From a checkpoint of a small class-conditioned image diffusion model.
Model: 1.96M parameters, 32-pixel images.
Data: trained on photos of plants, animals and fungi (iNaturalist), 155796 training examples, 16.8 epochs.
Rows from block 5, named by matrix and row number. Rows with one number belong to one channel. Each number is 128 + 32 x the weight over the matrix's rms, rounded and kept within 0 to 255. All counts start at 0. Numbers have three digits each.
# convs0: first 3x3 conv (model.mid.0.convs.0.weight, 96x96x3x3), inputs 80-95, a 3x3 kernel for each
# convs1: second 3x3 conv (model.mid.0.convs.1.weight, 96x96x3x3, transposed), outputs 80-95, a 3x3 kernel for each
convs0.12:111075156115162133128153080102106143144137132141090134103169158157147106145126155104113131135086134085128131161158144113133185138175118104124113144116173129125105138104130055107155116113101117123098098150165120088140130163116135149104114131114141126141134125092122130159111119133117149059156091178131120115174132131118116147103133103127122125167154118110131141100130119147142112127096116120112118177167081139153114107150117136113117
convs1.12:109121083141146135086168153132148161108125143124162131088141125108107128188136121105091089134109130158098141165116158073084108139128148151168120071134083149099121166143118098129144192115044135110106144177153137064145141150139150110091206083161085171127144140171131133085139127089121137157086149179118099121153138106145169077187084082141105115135165082134148097120107172143119142147109119118146164108145110162120157094124149143148096
convs0.13:114147085128141148118117134120127094126168114151145172131094086140121180114193122081138138134092140104140108100103120101171157090078142173099119110124145128126150137147123078189101167095129152144055178136109125140147099192072102103134123183117151133135131100150123158132229100074153098192119112140133155123146146123171146109087172155138149118117119115129173141148139118163124127136157127090115154137130151109137119160110080132106130
convs1.13:159163135146123113176118146092122133134104137138144125143087140115140112137117140122087130101155138134113151072208108091139118120154105127155155106171167126149067153140100146095146156121124152146081112108132139179129154123138106152123150099145117137130115103127167130124080151138071152122129143082106168092111110111166142147128157136125075135128119118107165075121110137113112144132112132094161155140118148149156119168154088096124123
convs0.14:102133098159120059128127156124141157086138096108126114111148124077161130109130160114128143191109122102201107041141143095093088174130144147073064158163110077091116104171092184138082250078129138145112114161161119113143111141105081200131147109150113129125121158143048147105067140200132133087122122116114160079128170164163107118151118101132100142146089119153149112098169151147109113125155145117084120136132164123115138128129139138112170
convs1.14:143096200167117088107116194120141101158085158108124166152097158131135101069133141203088130102165098171095174118136121117110148066114184131149120122055140062146153130146074130077061189096105143108166136156146133122092210157121185091112125085159121085181127118174124069104083092130140154091094199135131173084125166175189117118114149102170144131146151128146147144075125113169109138130091103175179122128165099171117115134174133118164154
convs0.15:040146154096162124091139136144083134105133187157119121058185193155167065177089177066138130086098113174123185119114147181106150124150095137105100187102134175124134029157216075114111115169136147148062105037190156096184137162079096115121155200107157129120166086086098122162150193154139140114114136147116114106108117091158141090136095135110154045179146121099177138142111089155195157061111127105132196133077121077222147115116169099083140
convs1.15:111132146137082115125073227122099154099141124162125133064168116203089107086067194148161127144148111100118177169116110097115128127136083208140078107129113148164118126108079118139231123131201113128131146161169072152117149116105093111170128174095137080124091168119027137102141097116126152173130052099143102101109100144093163093136080100194116061187132138134107143173114132107129140181152117133136157075108127181109117101122172102086143
convs0.16:121109097137125129100125099108143160100087152146111087145138151128118117151096133179125092104109098123156136076090054099124136128160140098145119162127100140161100140107138141118172112132107129125109173139062153149088147140102108090124120084132085104119115065122091146088109176099150216108113051187097140169177118157100110112121055116152124122137141119112115079115142123132128124100115137126120166125106180115098107122096097125133093
convs1.16:139136211142140097102138153167141134107151130122162142111117143164123148114092120152097125077085176157122092114109159106132120116125112166149174085153081130086071179125129078168145092169143145111131140140104082169071158099145152138127136131104163101155126138132128165152147170158140121081170100110104145133170072108107141127129099153109135119105142183111135128144147155155120098140096145136112109096135137116134177147164142134126080
convs0.17:183131134142163150121100114107135143178134112173092124154185123125157144139144116135146126105121209057212180084141102084150105119114112173102087175175110061134127134081135114056183115116148198169140129122109133148136143122094146146139095226148107152134114069093214038113122108130140099122077093076177151123110117118130077123140192109134128109191095157138152156126143145113114148168122074115217116135091191089180169051150170123086169
convs1.17:086183116079140128156109093164149092094123131111064090170138134146155181089023141086199115196115119160060104143081118178121110125109104120076120145023085172139083153120102100142154100122121097076122081137176100132082109190118214164099111132106143081138198115169153164096065132142062105056161129109122129135150160181146102178112080122160210111142093056061094114125136124067154146077129179146128104117124166150088083208157044109199082
convs0.18:065081036104146163074082081145163205118140149066142130073089109080165075098122149121123090152143110089107117077149083186171108096114098131120103091124117182115157175186125173110110125092071135121094040118177107138115080150138109092087172140138077118174087148172142170137153130085132162168149186110103129103188120111102110112078134149113137133095139180111121060134151144144148089140128084144117153127115142128162126142095097132153063
convs1.18:115046090220149085067124128084089113140134201140082126161096118031174199133156137101150157160159132115127119118146139107118104099180140161137126129128083124138071128140165078087255244227205095118144182161150069157111091137189124116110084148043133187160233141166167139109138162122169110074103078137105113095117111171128141104169137085153115146171124161149145142135123111103158116080165152130068158117110119063125152115124188102095134
convs0.19:087079110153108146078140118119066173133167044105103095160105144109165089112062131120094151123136147128072166077067069140143172187093150125117076166153188108123136060123098220145194139132124173099134126163103103139093131172099101111051093171166133085099148100094083181154150147138104145161175132130181170153114149106119142136128103094138173189143116078109103076105175126176149144113098119068143129115068165040116106139132108132164192
convs1.19:248145255142130182107139102078189110154110141137077177108141136128143142143177111120121133112155125112129135166130092118109124092142159133131143124067071117159136144087113064155088173143130145111140112130169090164121077094132125144124116112148108112152164173094099139121158147099104102133148143155160037149142121168106144128130135207142081112160142109137123129126138138148157115093205101170092137087157167126134176151079152144104149
convs0.20:139100159133142145146128141135113119113151114121133122108087087131138136104155140096142156096088165128086124121132095139117100170110088139122090117133132136105161163122167161150148140130116175132160082138169136166113153105177123159117106107128076102108153151103149098127159111105164170159148147077116127163115118151109111173152158142111148115137149127105086109141085127138125085097100116159149105115119144089144143136119125095148108
convs1.20:129169119108107115164138110137117130108137070117139109116162155112125139108162128128141118142157150091102130154116139196119119117129118109120132119119125131118110141109096109171140144156145132098090119111116169131113123154172149102121138101139146145147124132145128112118136107220135088054138145172056120118209128152115153143109162148110127119119109099108121123105130109134113080142090117145139080132151161152150117135119128151128127
convs0.21:233064103075113164082153064187127124141123107110113127156178126109102128151103123173102122173111113106128205124176147189170147101165164097090067142184148127086170189055064106147135085137112090118126142132155092144101165201153122128135102158075085159160123089144160105090152124181144149102112146099063188103103138112196145136050198164151100135176166114135127131181141118172230182106131137160147116127112095085121087140116092121107159
convs1.21:242090206145123155105147112131152115131109173158152131188153116143103127091044160083140143110121126105155146078147176121148127166098148045176099104100120184171153043113191157148134164098116107082163097130139157142129166086176137127076102096083156150111080133128105113154131117114128128183055182120123115110145084092150121141179080054098102153149149114129086088144135143102109104114139153161112096114130104092228184162145116152144155
convs0.22:095103151134125111112144150102133141124135161138147142102131127105138145122120194111123149132138132122084122105122103144133112126098111130161142148112166145100152135099118136126111122126144114137116099108108132131121146125113155129141157140154158132153139115119100138129098122094162173128131156119131160156095119130127100104139102115099127156133108101153159145127133129152153109132108120123139121110109152134134148155142158098114137
convs1.22:172141063051128109090130146118134119123127118117121149121105077105131116145159165117093126082115176132080162164121143108125102172165114162109121136096160110102128125164090120126171083143057078154124112126124136118108091149131143114202142147141152122151126116153084137106134185115120055116129142095125127161186112169104138121130156138143132161084137143079167128112120145140136132115136133124127114081135098160134135145112107116141128
convs0.23:097133135117095125146133164156090150141083095114082132137171172098137110146147130107116096099149123121130106148127103175152113151145121139133164115104121145132135117150169145074143106099146134074129126160138092156130087152130142155089138128105152105093125124106150128152111155111074111176169183142124147115129105113141084139091138089111133114092144104124131075122145114134170146100089073118177128142122162132099159115117144147137090
convs1.23:098125078150082113122119125119105133092103136172137112127083163113140124129093141064127170156096130139135122147072124159111089113145123158131081179133161153143069125112135130160179163161098118116119113159118131124118105133131150104120158103113090115158124128142140110175119097121124177164113153127120115138090134134166095195147085139155146096118143152139170148131138163109104107106090106132100152130124110149123107121136136092125143
convs0.24:107201165096105137127206110167072137102163101110136108092169133135124153117145155140125093137120111168100164146104113158126116093049145220117063082187098177137097147131125110116167128168132155156215122159113122130110115098175177157089077126119139168091161114135099129101127198072154087136090168162180049169112134153104145122102153099129141133132084119147063113143153081163123118142105141073146146190152106150073135108130112164087136
convs1.24:145047147088215148120070129104107136153129155098109140120125178114103181147100091131116110138148101117144133124149143126139112166103122208093114144062175125158113102090161091159121096137105101086150109110154115125051144067179193133101127119157183142122115106149180086088154144148139087113138097128128162181133131140183143103101124125152098135182158086078179145141138085113127149116120073065150157089155164138145114197158087115116167
convs0.25:077127141152154118187106127143148126142144161134086147115151107160131076090070111149089088130159164126113112120107131128131104131185121101112133052115167209127136154172129134133152097135151135100095131135197096119156147127092112160114115111163087169205130124124079111157062165154124099178218178146092093114145102112122107109094106101158142064115113129095072107103118116105124093157147122152168175092121068092069133111126149106143122
convs1.25:187160133132166058146141105178174104116129088177101131169121140160161116143149117153101070123090148161178085107158129137110141102153132089117105100132231091129070147114169100101118096102088143135137103108132184163151070135167124101137135075126111110115093143135129109109113152113106201090159098173140135112181116136163121100128173144087150114124108117094084170136126128137106156177149152074163139151116094154141148111152186101137168
convs0.26:220103052074220124169130075082144132096189155106150137122164158137120103122111148125135102168109128117088117147113112166150158159111190095105154166201109088127096214127091085098133164136096147119115124174164180152130137113101094094150119127169158182136120142127146150117209129105189136067074143140229119145109125155161114119096133176126141139117164116089147096167107107130102084150226115124149146085161133170162071114154078098125105
convs1.26:148162106141063166145144072117155168089146138158125119092097141139155105137160106144128088119120104122129108069132105120127066139094160151109173118072062159156201128128125106169156170120049102119169135170053145153124177083171146104117174155185168100154164110104183141084114077150157109078152102082138159084074085168133139078130118139147091146090121162122165124125131080107153163110085131198119112120079061109138160127098127144152073
convs0.27:163119110206145141138127213124084177119116109117170092151191151133151152126133101099140210066139127188147104178163124129160176193149209098176104128091068122122092075164121093104128105108077086153126038059120132180146117088134077071071171201113138130184129109168157113108156130140111137177119106073084150165132147086131124132120074140167130065124152163155023176107109161117111176118165127106141146150049154094120187104023148109118137
convs1.27:206148113191131197117048085147133115078106119167107131075146149094143136130154124134140157130109095155132152098134168138206044129095128154148203095080130126186105096103113142114070056176093173205146180177093115155102144142105094133174116153151089171162099117140165121100124081183162076079084125103160124107175137116168114105105141136145180099094083124159116154111153120163111157113078092202136103154147118127151120130068105087072110
convs0.28:144154124089155099131133135159141121155114089110118130102190127187133136150121089163159166124124123154128116160060101145100080093165184143102152154164126148122168141152064165144112083139088050037149151149091076220147131116118149122124050130139072139116134111131113178091170143117135153161104112156123123149086088203168164181111091132096117102126108139160097120164159096145175102098104166117142097083156131148121095100151116123120110
convs1.28:178141112156099189084079151116175141087141109185131104162129108067115129125118113137112132140141106112125145170140139087150086106171118132141195057117078151155114128135122135135108183079120149118189160110155074118179110169137127144076168141172167063161150147171125115168157122091080118150104094157108126113084169163137162116186127085169131125140124153144124145109097125109151126092139140127137101123150103170195142127094170114145143
convs0.29:166098108142133104149111133119140087127088169148140102082218144146126147133109144179089062124036134134106084155096122099127188109200100107079110142095143163095046101120152143099150179104107086157117122155148087127153181124101130134089114170086186087124126208121068140112144152106000119255183154093155111115245100063146156115096083104241121101131215124152113063087129070088117140117122133125090124150081123161088132140097112153146144
convs1.29:090130073134092121129172120091137122135109163084155094103142105108191114063083091157135171167143167168135148166132095144088148145075161175127153178171068097109177147135077094157141139120117114125171105116107113150134108094129085154100176089137143167158158093065138169154166043090076100199099134150160137114102086008139175142102148105094214061133097125162106173113149180121165104156131091135081169116067146102106098113144159159194152
convs0.30:146155089142118126056139140130113091127081106115094130118162118149152090136103118146169126159110152143163157139135119111170085125083064123139123122136075093145123092081114108084183161155097123121124141148140101089136116178109118116112166143087115155109135122159124148130106150167165133156154111113128126159202086134104114144103116121132199081120121119137101115135176148107118154142109080144157101082103164121081158116119080104135094
convs1.30:125121117164124116110122105145122179174171158116098120123137151133127164150115131116096129111122119167055109151101146109087130125170185152120115093093115194117164114124108184152121039170098190091145141088119127113114077088110139147115184189123127113122121182111168100092169126149103153099112120156121149140145099186103111144135124150148173141112131162130101091172107107101101149117143128136166158148112121126128108137121110136142068
convs0.31:084088114125202133108150048123088068167124090137173067135175148134207094092133090064068087106202202112124121128125136081083103167113126110109028180147075123133119083149093171130132095116109109109085196158126095100115150202071175176119122092042112142028136128074112099104095154201157134083090152172121127115119092110130095083074110181137157107130152116120138195113080138152163080106139081121118084113156167181118156116088116100091150
convs1.31:056155109140168166125094027116133102151125155066153121108136146109175154109087140103128108074119100103093104148105122168121133095145162145113102134145108091078130134113185084123195102176145115158155106102124209101095093073094088131149150252255167094102122082164065117155179105099141166132134150097112156105144116122124113115115161152133114127119147139144116153104133149164203108113165129092122205101062109151081148125142108096131197
convs0.32:204173108066122120131123158137140174179145154056162131100170099129095167120158186148126094182128118145084167109085176148107143145191106220195098118071056063127255072156104123165101136140095139146103160142086160111122121150102076121121104135092136142135130090154097103134211154197151153115173136071124204079141166114145069139070070124145116179065165146144098126175145169136129111118141155090142128040129129159138104153099138149141204
convs1.32:076168114184190195145087102119176134129085120088149129122135097136157128144056184183155147072117086152103142112118136133148075090189145084127140181212141125090131176121208163081155162178199094113142138113132162109120109095153116085123132103089143138178139181065114153093176103128162127056104061122087089152142121147133092137117116175135129093103136164135147109115107116138124101112091174140117058132127114074111101061120148106114102
convs0.33:130180153103158088156153093138153163123152091186123124095088094112136155136139176138070115112118193081120080166134149161157143190128151188139056162139127153085167088122049089137104116109140100143182135160109144168083099091141086143177127149156116096149069125103109156084162129128096103184162128118087155144165096119122122131123169199134146109114059121113171131122149171129168130153082145134094155142089111041116084101104145132177092
convs1.33:238165133101109098125074080049158154094131058116079111151178155115105160105136042150060123186055104091127130108150123051142072140156195135092151113140118197142074090209131124153168077065119164111156123118137149137162135158069070103109144165153154198103225145116127098142103039169042156124070103104129169175157130149077149163129128154159099085107109189175144117143102168032164177105136122128183126215171146134214102152168075150122144
convs0.34:114144111109157115108155125148158153155118084102133138098159134138166144131131115139092138120121116100109092150093139137126147172127186168155147163149164134167081147158165133154172106101137101136126159091196196180179138142178131136117186220156125134138126158156100149137129132134096121172150090065169169174163102111099134119146185224192146119137127176153098130153147128129126160157119160140142082160180173132129106132155169119098123
convs1.34:074192105092196105096160128107131133112157170075149054098144202149153102172200170139145154067153133157045086168081113135117095117138205115164164140137187087125154161113109179117207140141074184127174161167100144151058146191124099167134125178118106144110122080048086080121119168150065083000110106159145092098112129237175182181179152089124172216146138100104094146091046095188114214172116089157125132103125128123146173113184110107122098
convs0.35:180127027110166121138095077076126122114145105119132119079179123130184121126141096187124125069090139135121087164091151153142137119069143201202080100141087130183090161119042163129180160200063099164145174079139073133107111175093126100098098204106062148103102211098045221109175133115183097162115173106146108155159123095113158137111150120152129074124088159118114138120132149103107101058139121144157152065066141118090090107144133100031186
convs1.35:152182174124068173150071074137130133142104141119138132084180176134061137095202099100109162132139074163133108101122156106115113163102164135135200141132096086152078067081042125045091160170083075163110150111113183089073138096125142120091118106127106097209161117094110101153093104129149082116137103125090138093130127122087155120098117118143111114156131099173120136120138129092157150111131120137157114178141123122160122103134106112142154
convs0.36:089127151136105156202094097168111121106147144091120179131070100120102134112168115106119118146091139181084111180146169127125141163174125115141100040140138140144113160143124100142170090206161115152170131074116169074077168099206125166130134111152134113164156120125093165100143063079133163129049157155092104109125075088096059121124091074119085128113115117159133140096070179117138110118119162121135158149128087128124118151138119111166117
convs1.36:165150141093134070106120144099128124138095130114148126162136029123138135164156082107133086132164178112178135097053175092156120157141097091176161147088144135090131144014215160114108147160120138171105082132165185129103141164069081141135113123099130144135113119098172085158132137107080077149121219055144117100121184178165145207149040165106150117141159109118119100160145138135146120144151134130155135129136134170107130139109076125129097
convs0.37:126134148122102134089126121095091146141124125153125116074127127144074127125106091121128123107103134150111135160167178144168140136163117119160134091116132145143132119196149113121072112116119134134094108145130132160165104124155110088124116119150158135115131128138104103126140133133109108152138136069101137118143131118138118143085105100136114095129107155117109150121140133142118163149119125124127154081079119103094110095098139129127128
convs1.37:144094146132152174094104126117139125120157119103138102116118103090160093104108139107104106112163114130129141134094111120126130124133183174076076166087226145086101108176151153153129130081159115131135134143088133164108135159096122118121184151127122080098065150124120131145163125113124110158125134089149103129164147152134135122154122128165142165130084158137136136116156152153140107117130156139163089151095118146103112153074151132143137
convs0.38:110140118105128107129108097135127144148097119096133127147149117110151133195124156188136143089098139107129089142169109107156150112130093079100112121108097140141165172121163200133155074070149073095076073121113100113100121109111080092112134144212091150111162139135195118115112204177228142069155117106129152063128141147111122129197118161138183144128139094130148112112148117092097132106119119114172066108170129099146117150104165084114205
convs1.38:151153118109188130155075109113150161136156151133132119150066086131127110186074089169075152088124144114103120114111158145095172136082158074082153107125163159129116106157145075134059049136055130126181116137117152186155168189175178137169171069130135135121100112133157125122129156118193111035114103193175122132148101098101162126147134093139149091123109101083193111132142193205136105116079123207171135113116101098119130129178121128093136
convs0.39:084160174134108114124122141117105060152094196121076101197100111126136147165190140135126180108113105146135194124143132188105128145118114127213129111145068095184125176146224050054147131175086098162136082104134140123113131127166114144146153160137089092153116110067109156146130119102061157132169120126178178149198128135118082100167127157183116093140105120184149183128150118174181056171154138150163137148134149045157156156167129130105125
convs1.39:107092128114140146078080129163157114051101114160116091132148140114121116106130124113122115113143117112142167216094079123173079139155143098105170144109121155044181145129107065179191040124078080134116106166143143099120133109098127054169146098088102110120207101122114124051139123111104093122159181117108147130121159072098090111143115087187195100139178092172102126121121120146127083167102146084078129108102156151118071126072132094075166
convs0.40:069147162072165100097122131064139116114110131133132184164152154096128121105143117151140094163155145189118088125139064082111142125107115217123071151173121154187166118207128100123163075193123142114105116116127156074169179139112088100122185115079128196127098137106109101134129145107158183068156142135134144160203134129047091138163104122122116151106101170238100091138171074220096078122087138112165137125168132176115194128101105118101154
convs1.40:109148072164061123084126089124146125146098144151156112112151129121145098112107084086134128132148072175160128255106138163128142255067094170092165107129106255122190068098103129124086118051086088101123183102182130167116134143100117140100111169134161196154120116179192088132089111108124159150142115149131173092100183102109139192143141120103124156154117137151092165183124117085143114078132125109127094133101133103184107132152147103131151
convs0.41:060173120071138137065138138127080172133143122131114150124120117121083156120140104165128102164132153109173127140138094095113103112130078126152117126201152095158150064153195056190222074154135134061093101121068146089161079165099108134130108146225065174146152139165106127085109194101151178096093125118172098101141093183149167127126113126162155130117149102049103130108163126159134113139133142147112097128124127170122164116098099068096098
convs1.41:111114196102075093120110122090102108137122101132141138093116124109136127131152094145102142138115133076178170191100163154150122175114122142098131085061126141110134070149120028082113047074161128129131191119107101095144067124109094138145090126188137160115078068153073125149115132108089115144117104166140154101089075101155179102113137107081143142130114179140115137123084098149187131117107175189121118155104164128134138151135185143090082
convs0.42:136133122109135085141158119133134139135159116089100154150111106158151124189155124096132124126132115152116105119121140115135209127180107147155143105105141169098086132231170091104147100151174111115101106056077131137132125185091102151170087122131097173158066121134094064076119115217159135088062129147146117134096078168139109125155124042153144102135150110108186146109142183143099122128116066120151156090104163165118120166134163130161152
convs1.42:088087125184117143128083137061117133086138116058118087126103074166106146111153121182156105096130128136145149131086161079168122176117145178184079124135178144183097109109150083200169106095106153144126198158142138074131106151133115178125142076131141169116103127145122079158136135191160171118088144173120154113107188152092086109181131187140095119161143112199136085123145150160142101096154127110099145130146182081108150033098118124143114
convs0.43:118133156119124137113155132165143181154171169148179157158128164135095118094071061138145192148108107098143099138127085155155136133121142113105097193129109134123148166152060113150116093157123157179174159163137165158157127113107114056149134114154117192106141071075108103113162185083119102071174117131162138118123115155174145152095097104170067110124134144142114113115142117155144137148126154128123177112132146147066114143140123161139096
convs1.43:081185102147111169167183104144141114146179175146139118036129084129083145188123153134189122113063130130125119163112103168136062138119070144098142139110154156126112121189073121173113057195188087114170113126108151155119095128161124089113103144095106133172107036130157101121098200148158101195103128117146143144124105080156167185115163137106101110223127120140106149136117117169146123119095118133088134164107194079173134153171094052068096
convs0.44:044159151126140181095073063084152144144135154150125093096103153153126091181121180140120136098098076151160124135080167119141171114109120103143165171082134105111103136168075177145173124092117089132136139141193138077105068095154095110119165099104140189157165201133064097075048137168190144129102091093138119107163144125092112183144121121110116140149139148102165123105112130149152141155123134146103134145117135168064077109144136116156156
convs1.44:215193195170135176073135245090117085141167147123116145103168104168134132109088113150090149118092153136107132197120119117138111065146132167146150106202129097137149149162124079089109107118088166056151112130117111106119152139120063102105128100132165144126123067085114059099183165081135161174075134172114124143119121070115089116152143145096097134143115112102158134156120172104141137141131124125115151129114104134089107133098146151162131
convs0.45:040077140141119100158149073119113115149139158091118166095118101133066147139116116129195055159145102096146141105139146180140161145109122066132180127110102207070125092138165152143085162120087105143124130125114219128109084124088141141137062124172139104104150126131196147134092191099180141124126106103106125166152116071155096150150117105134171124133158150099157104133224129184108154157121153118121156086078160107068135160148091157107094
convs1.45:218058130168128116145195202131125124150174115089140103130118121119079170127164106126068137118122148153108069107175113106105105136143156195176131134144129119161168117084068153047149123093123125094134165140101156132146102154158073181148091073159093103175124142092160174143129185141119173125137115080138176138176077056154157129101161129128071149141183132127116148123105143139203099136137132146045127117163119142129104074132148092184125
convs0.46:167089160072127156117170128147110104129105153143091088172070122202095120070107163130177118127169163178092122204099151108121125035140071139021076157132094091136113104072135120110111169130113179115034154191114115132167111170092105122136165094162165128120144133157147115081109103193255128057158126037151123077100148151000221136178117095130112121084141178116178110198147097134158138146115149089142133077167162150125119127120132141116093
convs1.46:171061188078160173079142122133148095172138146137115150168096177128155149117145084154134126171083086121139150156083178145125134087167113138140137135160041158175132174172115153100153131165148129106096125150115103117105129119111149147147129153177102120110107159082147126126182107051141122024107134108153110138107148171108082143158109184160144098154115087148136073143120131134104121092113157152095131138083134171162132111126133185106166
convs0.47:019206104125103141107106144158112162175038192072120190143142090089163132130072079118081197123191099135099152135092074156141083162139060206228083158135138172172113081149063147057197084127136115117147155109145184104094124136139190090085162125110152143117110155087130154151075207140129135119120110147217131085152090102133136147148167084207125076192074070200180107124119186124148069151073105198066093151127113113113180168164164098139127
convs1.47:102182117085198077168112156119126160099109144095100148163159104163128177098139107192111116125136177081132149219084158164091175188127091255054098178115105169082109086150173110083087098137159120153129121104129077070111154139191141152116116081141130122131126095147161084135154108123187123077184103133140126148117086206096153155150174126192154094221080106102147099072167163114129141142123119149107137154079166138104093113132167106194114
convs0.48:125125120116141121164140173142141100147175141126115112158107144144138098133116112135125091106103111102088151148164164136180122146122117143140127102097157137116113118158161166097143125111116136137133153099102114160150141094152138130118146078111142153107158096086115147120136112143175102125111135133112131078136139147138136153115107109095153106139125131099149130165134109129109128159124089179138107129112141100096140146089146172135157
convs1.48:080202132181145088144148198109131144142132091155140125128109118071157149139112092172130121139085119094105168091121086117127141107114098105122143131100151129126116127107068110152193080142147105154152120119120131152102131122200133104106109138133118110120118132125122089099194103070160093166118141114097118131141130191151146099118101124115138132131138118161105123121122102151131094112100132138107138146131147122154131123066105130105144
convs0.49:087147186125141174089105115140111101135094160125149142118121194091156154104114107098098137175128154209158109116094167126164108050114151180182117142152090139128173122143093154104114130041055105027000058202231119091126161065176184086157166130126170163193066123181065113127106129116146177122120116083103128144138166196143166109131162096121129132110155115125097117114113122076142146078105121097110187171114104139197174178154132153195127
convs1.49:050155026109098143148174155173087128162109116147099133089127113130152213109168160154166146113104131141091149155141118125177116140093090085105171067140123175119074096084117145103143144171146121098166092150188110109155022091091166084066255230100112188120103151051108098056046111075152131129101103058117110185127157153171160103129195123091112117101127151213120123119080122164069140056159087135134144140103085122139119208116047169175156
convs0.50:186149132154116065117072078136165180128080120104161169129177101130099172108080092083202110100141205175095130144113118127171094096136205096149110105138155138036088016117088097054197071093125112037106130169191152056113137123114076151124103106151052111103078153193140124111145122109173158176155094160075032115085109100124093133113079127085085127111049140080100086159120130114148174097155170101102115107107152114133110137141091110117155
convs1.50:058111147088182208139117172186128069103085119125139155128092107164123108119169173163167175176066096056131080143148091083185110103094195118055165155087084173151174151060095162093110129163061060098132158115123111107113213097155112134132175112141097155142173122129194120108215140127159150130104124166164162158124134109101082060156154134137089117074129098148098135100131159120136200126117151134106150134134117126102108100126104167103115
convs0.51:126128156087090095134164112136141113123100115146108150116099130157067112117112146109179136121128154121132111091163096129113111102093120076173118094134118135158127165087129105164173108118122088107129112094074145116105125123148139100187132080187142140134077164154141104100124109079141119148119067104110098106085129140124132118165060197161107160148076059129164136163118151134083110127155140067145107196141120150103171180091054113103075
convs1.51:080124088133118104099142127159135106104140128183087114117112150081196122107137180142115102101101146135123162141154159136120106139107170142142127092103145180126175099108113103179179039126072112115140135144131106150122083124103049108129165132135133117124091092147139091112123171163163120087147091104117107139151138167077174148071128133119136153114106111170153121137140102152114167132125129143099153098157129129140141136146083167148111
convs0.52:093164083127178129121157074107147110169106117181165166154107129130158167124183156133158114122164111126110138105148089159119147121094169134141134101114113226153170124152130118168121150153139091107073179140199040125106105133108143125144112144119127113160165123140141123067141146158043151076115100132114142059087117134132143151157109164081105133116059096122121129119131080172163129132154135110123173131093123138164141097131131172107115
convs1.52:000198101136136140127138145106157128135102159077124148114148103196174132112155100152125119132116074091154116114074062157082131176101041198107185165112108147120203058152152152092143140083104112172142174126150117107083187110121135095147145132123092132120118116193078126142213074168147185123170201090125162122125060087086149159126078106139094087165148186150076133144116151092141142140137145145150116138105119144060127133125159145166119
convs0.53:113101186118117124143194126100188068138166098133122200153127144108177091206097083060171111195109096111125135151117131154122083069076171155075090199126118117078135176145173106100146076060153096142082122149118124174175099167146194129120131186136119129128132111119106171146022082237169102093143091077121186105117092132095124123166111125103102081112113146090204114138099084144091179171157088089112183159109112215121121174134111086132183
convs1.53:086236180111121107202098090132141147117129074103136136085123155125165104160145131119182092109097115069109137079097121164147120116104141114048162131120204131150098163091083107090105183130142129132133130153169112160130068183109183100134141115153088188058110051128156047124088071176102105213201081091162117122153125124106103129168124109102127151169134116174106141136122143122168145103121153149143092107151141159132140131088186131116125
convs0.54:075074102189136149144121120153147127133127132122109195146129166156107186138148171138171119131181152135108200151088131156110109121082132184118089109124106150137106156136112110118100165045110088099083142131118119084117188121113131147111141107127105095088143124135094089149085144034128133177131156127081145126194141126126172136135147090102104072114112160122091118132118079124155149086119159104114145156128100088146079187066102097128090
convs1.54:201122078065124037118203152138139095132090106109104123113155141143093142164103087100128131106147144121141077196086155099173094140123103171078082192114155103176121184139059146140163126073159097081126127157126162131119099137093111135116107101145181149100123104139150140104140029156100113104129147179049132120055126094143126160185123150171136134210170141153140117141132125110137073125094123060125104132159126087142184109144123125141142
convs0.55:143157145146092095185193112101185113107133117116143128139108135150125136140144105136149127169110164171167150109139146160142154107143170130151129153134143168123059158135172149164150168114122162148125104128114108109090179134112165158166163155192103146155165143135159153122116096140053120228059094169120121100163138119144148114102113151104126144131107164147166145124093114131110086136121133103112087129123111112092089146124131061091101
convs1.55:119062056217140106088089102095121178136078124142139151156113149145095119152178136109097105131159098114116099120088092089111067053114124122162092125144096145166131065095048074077135107151100144184126180152090156162178110138123147107154136118169116084048088057094128130102095215201096145213178203127165134201195151084103151107162136143166127109124139140135153147141113087139116120159128138130139173137110122108127089103112098195175169
convs0.56:142086124124158131126098107091145144128117128140182139132169145079146116118145134106135151135110093145116123167171114136113173149126165104169135133130105140184109101129162186130124122164100144132113156111111144107131139164145136157137129172109129086095133110155148148120087102115140142117116130094143104088147169093123132152188113104058127111114115124114120117102105149125131100110171109128129159135142100113078073161118124122092104
convs1.56:187163106114119142101114125094096149111123083123155111163093126154087154090103114131118108122134095094122136147194118148116155091142143126154112093123141173009133128122091150155173110150076132139088155147087147157104101113105116153137111160129078130102125197105105116164099105095123113153155108116183128143126157137149120135137121138136159155158145142161074132118123123121068148059115145125145154125109124159141150154095057142152158
convs0.57:094143080154132121083131115121145141118133147073140140049097186155103125095158135123132151123159138096147127123137118095152149138068134116223198137128090125121120142184151120153114086167161172199168098090133105075141141125089117050117135146201112154103145131134109120150153152142103148138096111112099132125128116155118129148137134169135071151117123142194184115139130117127079111171156186119090144091120153137136121154203138091119149
convs1.57:097114094098166177176109169099087121144114114131160120142094148126174121145088173090155147135102123144122143117129103131134123138162150148115099137087120062062124140083189123093136158090109111153067164087097220068146127157145084180054162122097156144113129151117152075119111108133086080223106135142074136133118135163123113104147169096151150099091108102123143164135151127134146134113149125128186106098175093076151109115106098134153108
convs0.58:164122092123143140118146083132138129151138141147191152153151172098154117190112146099087101062172094132108115115123140137127169087126085121150181115106092109107136129138140112119124116116112125145144132167089119111111103115107168086158139131128114148144140125154106091120130103128103130119178130106121079082116134141136111121141109139132152153159111126145139157155107081107114129112117141123088148124096153060102161145135079142081088
convs1.58:116182115076151154147122132111125108146149130138136135103158098113111072066147135123138146098114112130090108094119136095172118109107166154136137159122130147077162128142102116161133132088071096144147138108118110123126070103104132111176130133136109148148108139121119114164170089130166109103062103174153154132080115142091127149138125148137127128100122087133121125147103129118120157156125128128104151097127170107094166151107095116117134